{"dataset": "photos of plants, animals and fungi (iNaturalist)", "train_examples": 155796, "arch": "unet", "widths": [48, 96, 96], "optimizer": "soap", "merge_dims": true, "epochs": 16.8}
Rows from block 2 of a small class-conditioned image diffusion model, named by matrix and row number. Rows with one number belong to one channel. Each number is 500 + 50 x the weight over its row's rms, rounded and kept within 0 to 999. All counts start at 0. Numbers have three digits each.
After each channel's rows are labels from the 100 images, of 14848 (inputs lightly noised), where the channel reaches its highest value: "peak at" is the part of the image that holds the peak. Only what is clearly more common there than usual is listed. The data: photos of plants, animals and fungi (iNaturalist).
# convs0: first 3x3 conv (model.enc.1.0.convs.0.weight, 96x96x3x3, each kernel summed), inputs 48-95
# convs1: second 3x3 conv (model.enc.1.0.convs.1.weight, 96x96x3x3, transposed, each kernel summed), outputs 48-95

convs0.57:545515418392415495442525443546525442579553518476527571522503511448509516552445516556462463575487554529475630495490516449460350488487528551453436
convs1.57:463547498618483449515547493555572499520470534405562559630480549459513392453450441449487535451453546560462500490473487517569450499492533607454466
peak at: centre

convs0.14:502498503460514467487501479486534492466566544538443503565533586542491497425550462420493521418433507501583463582549440505438545470430427530529559
convs1.14:453540549543453475460390469511449434532556518552516565415477388457498505546537412516590472496497483670453533485489515466587564445451573524555513
peak at: centre

convs0.5:458508457536454432480509549452446473516524569528579520572511544483566585545615502493589573553503567608519489580487465470453508490470461650553556
convs1.5:476374448573445470482541502489529530465574500432494544530435479443510593449549421438632515549395452531491416499550518460498480468537411561482538
peak at: top right

convs0.63:521516451464489505498580550505483545521539478512476537492485490510380470531516517480481516422524431556498526470567437585541485506358504454470542
convs1.63:518463472584463444510460593436514463521471545472611406544474457474449449390518553483506570569469449474474575564527392479457511496523493498459476
peak at: centre

convs0.11:499529567541503547496564553543536493552509502484571431548533549382538563531489456531529521466527492528537463514484521472452541417499477520493426
convs1.11:537504435447499425508461450497522508509442596483565532471496424518449497660546512485467467495487524523510620477496460416509563491551527588433471
peak at: centre

convs0.0:575450552517526516540545543502559521528529561444551533621507487443545527533416556488486520501547501486519457480583541482464394549546495541511561
convs1.0:581681476503451414540472509559394468467396563548508431441521596519466476461446450458531455576465502587472476514487476540459571483509410566422406
peak at: centre

convs0.76:451457501519500437499511485569516520505480470455399613475540471434513554440492410521500376498491385392472430463452537525532515446538524472485476
convs1.76:572567438469485443524459471585531406472501529431475451496511411437433489454526523464515515498476539579470543486528534509497536561581533455432537
peak at: centre

convs0.39:476461465511463469566576475472493481488489450512433540520589515502350573501507521578575388436488426456526588485484374498481552544423499504500458
convs1.39:487502494438534372472452497583566451547582527555574451499437508533545479533550554485419501509602530535556578517432447395571492487508444453426486
peak at: top right

convs0.34:434485482403494548441480609386536477487412596488451497424514488515431557554556522522563522485520506568533460529608473485541454488515553535499493
convs1.34:495554399540455479476524538497367545592577495577636560577443549520476473492460513580465496574487468528425529427512497500516547494513523506483524
peak at: top left

convs0.87:478474422435526453490467508415443517515502454504482535489546482403449465519479451485479492486494475446465421540466392409408531447441562570574513
convs1.87:506529589521448467516504503444570431434487457448517509455517467442480585437535458399517510414500514517383564517475452475437495578509418504544472
peak at: bottom right

convs0.69:485505488442492465574442501524437481474471559523527640446442492346577452498525489548434488448495601466502511454439393417469492552505436535563368
convs1.69:562466519586497593567515497467597545446543460513457499488504556509574573566460388484545479471582497504563436502495488546445430537547589469519486
peak at: bottom right

convs0.25:520468467547543493499442496565490540570511479498496462580475540486477508468507532416353494466554521516542494514540511500458490504518588461499509
convs1.25:508452486518471529473461503498421422560491463591495485416529495595527567521504528596572475523479487479489567446499472526431487491486505499512438
peak at: centre

convs0.92:483483475439493625474406602530439573497477479525379451423464514540606442500551484447474425526464555540468468535526505486465449517404507521518501
convs1.92:502583501481447382490455477527465408508522503453453590476542497543411557542464467523539489497537510481458571530431449485455464463551553541487464
peak at: centre

convs0.36:472502441511525456422510415401456492461492536449608464362423473536534517451521514447517576490541422574460478421522460415408458515469434566465481
convs1.36:495493505510453482522536562520561540576540326544441482528540458533424573450488462557456509545349462470507553551536466512513479553491530510531608
peak at: top right; top left

convs0.94:503508497468452497447482443473507444508444524459538482444519472468722516468480493453477541452489577479472465484463437420462454459482478444476492
convs1.94:493434494486591469516466527518517518548586498555525443469512485461528488588481477617450446426453540510525471537466445467503399511479486449567435
peak at: centre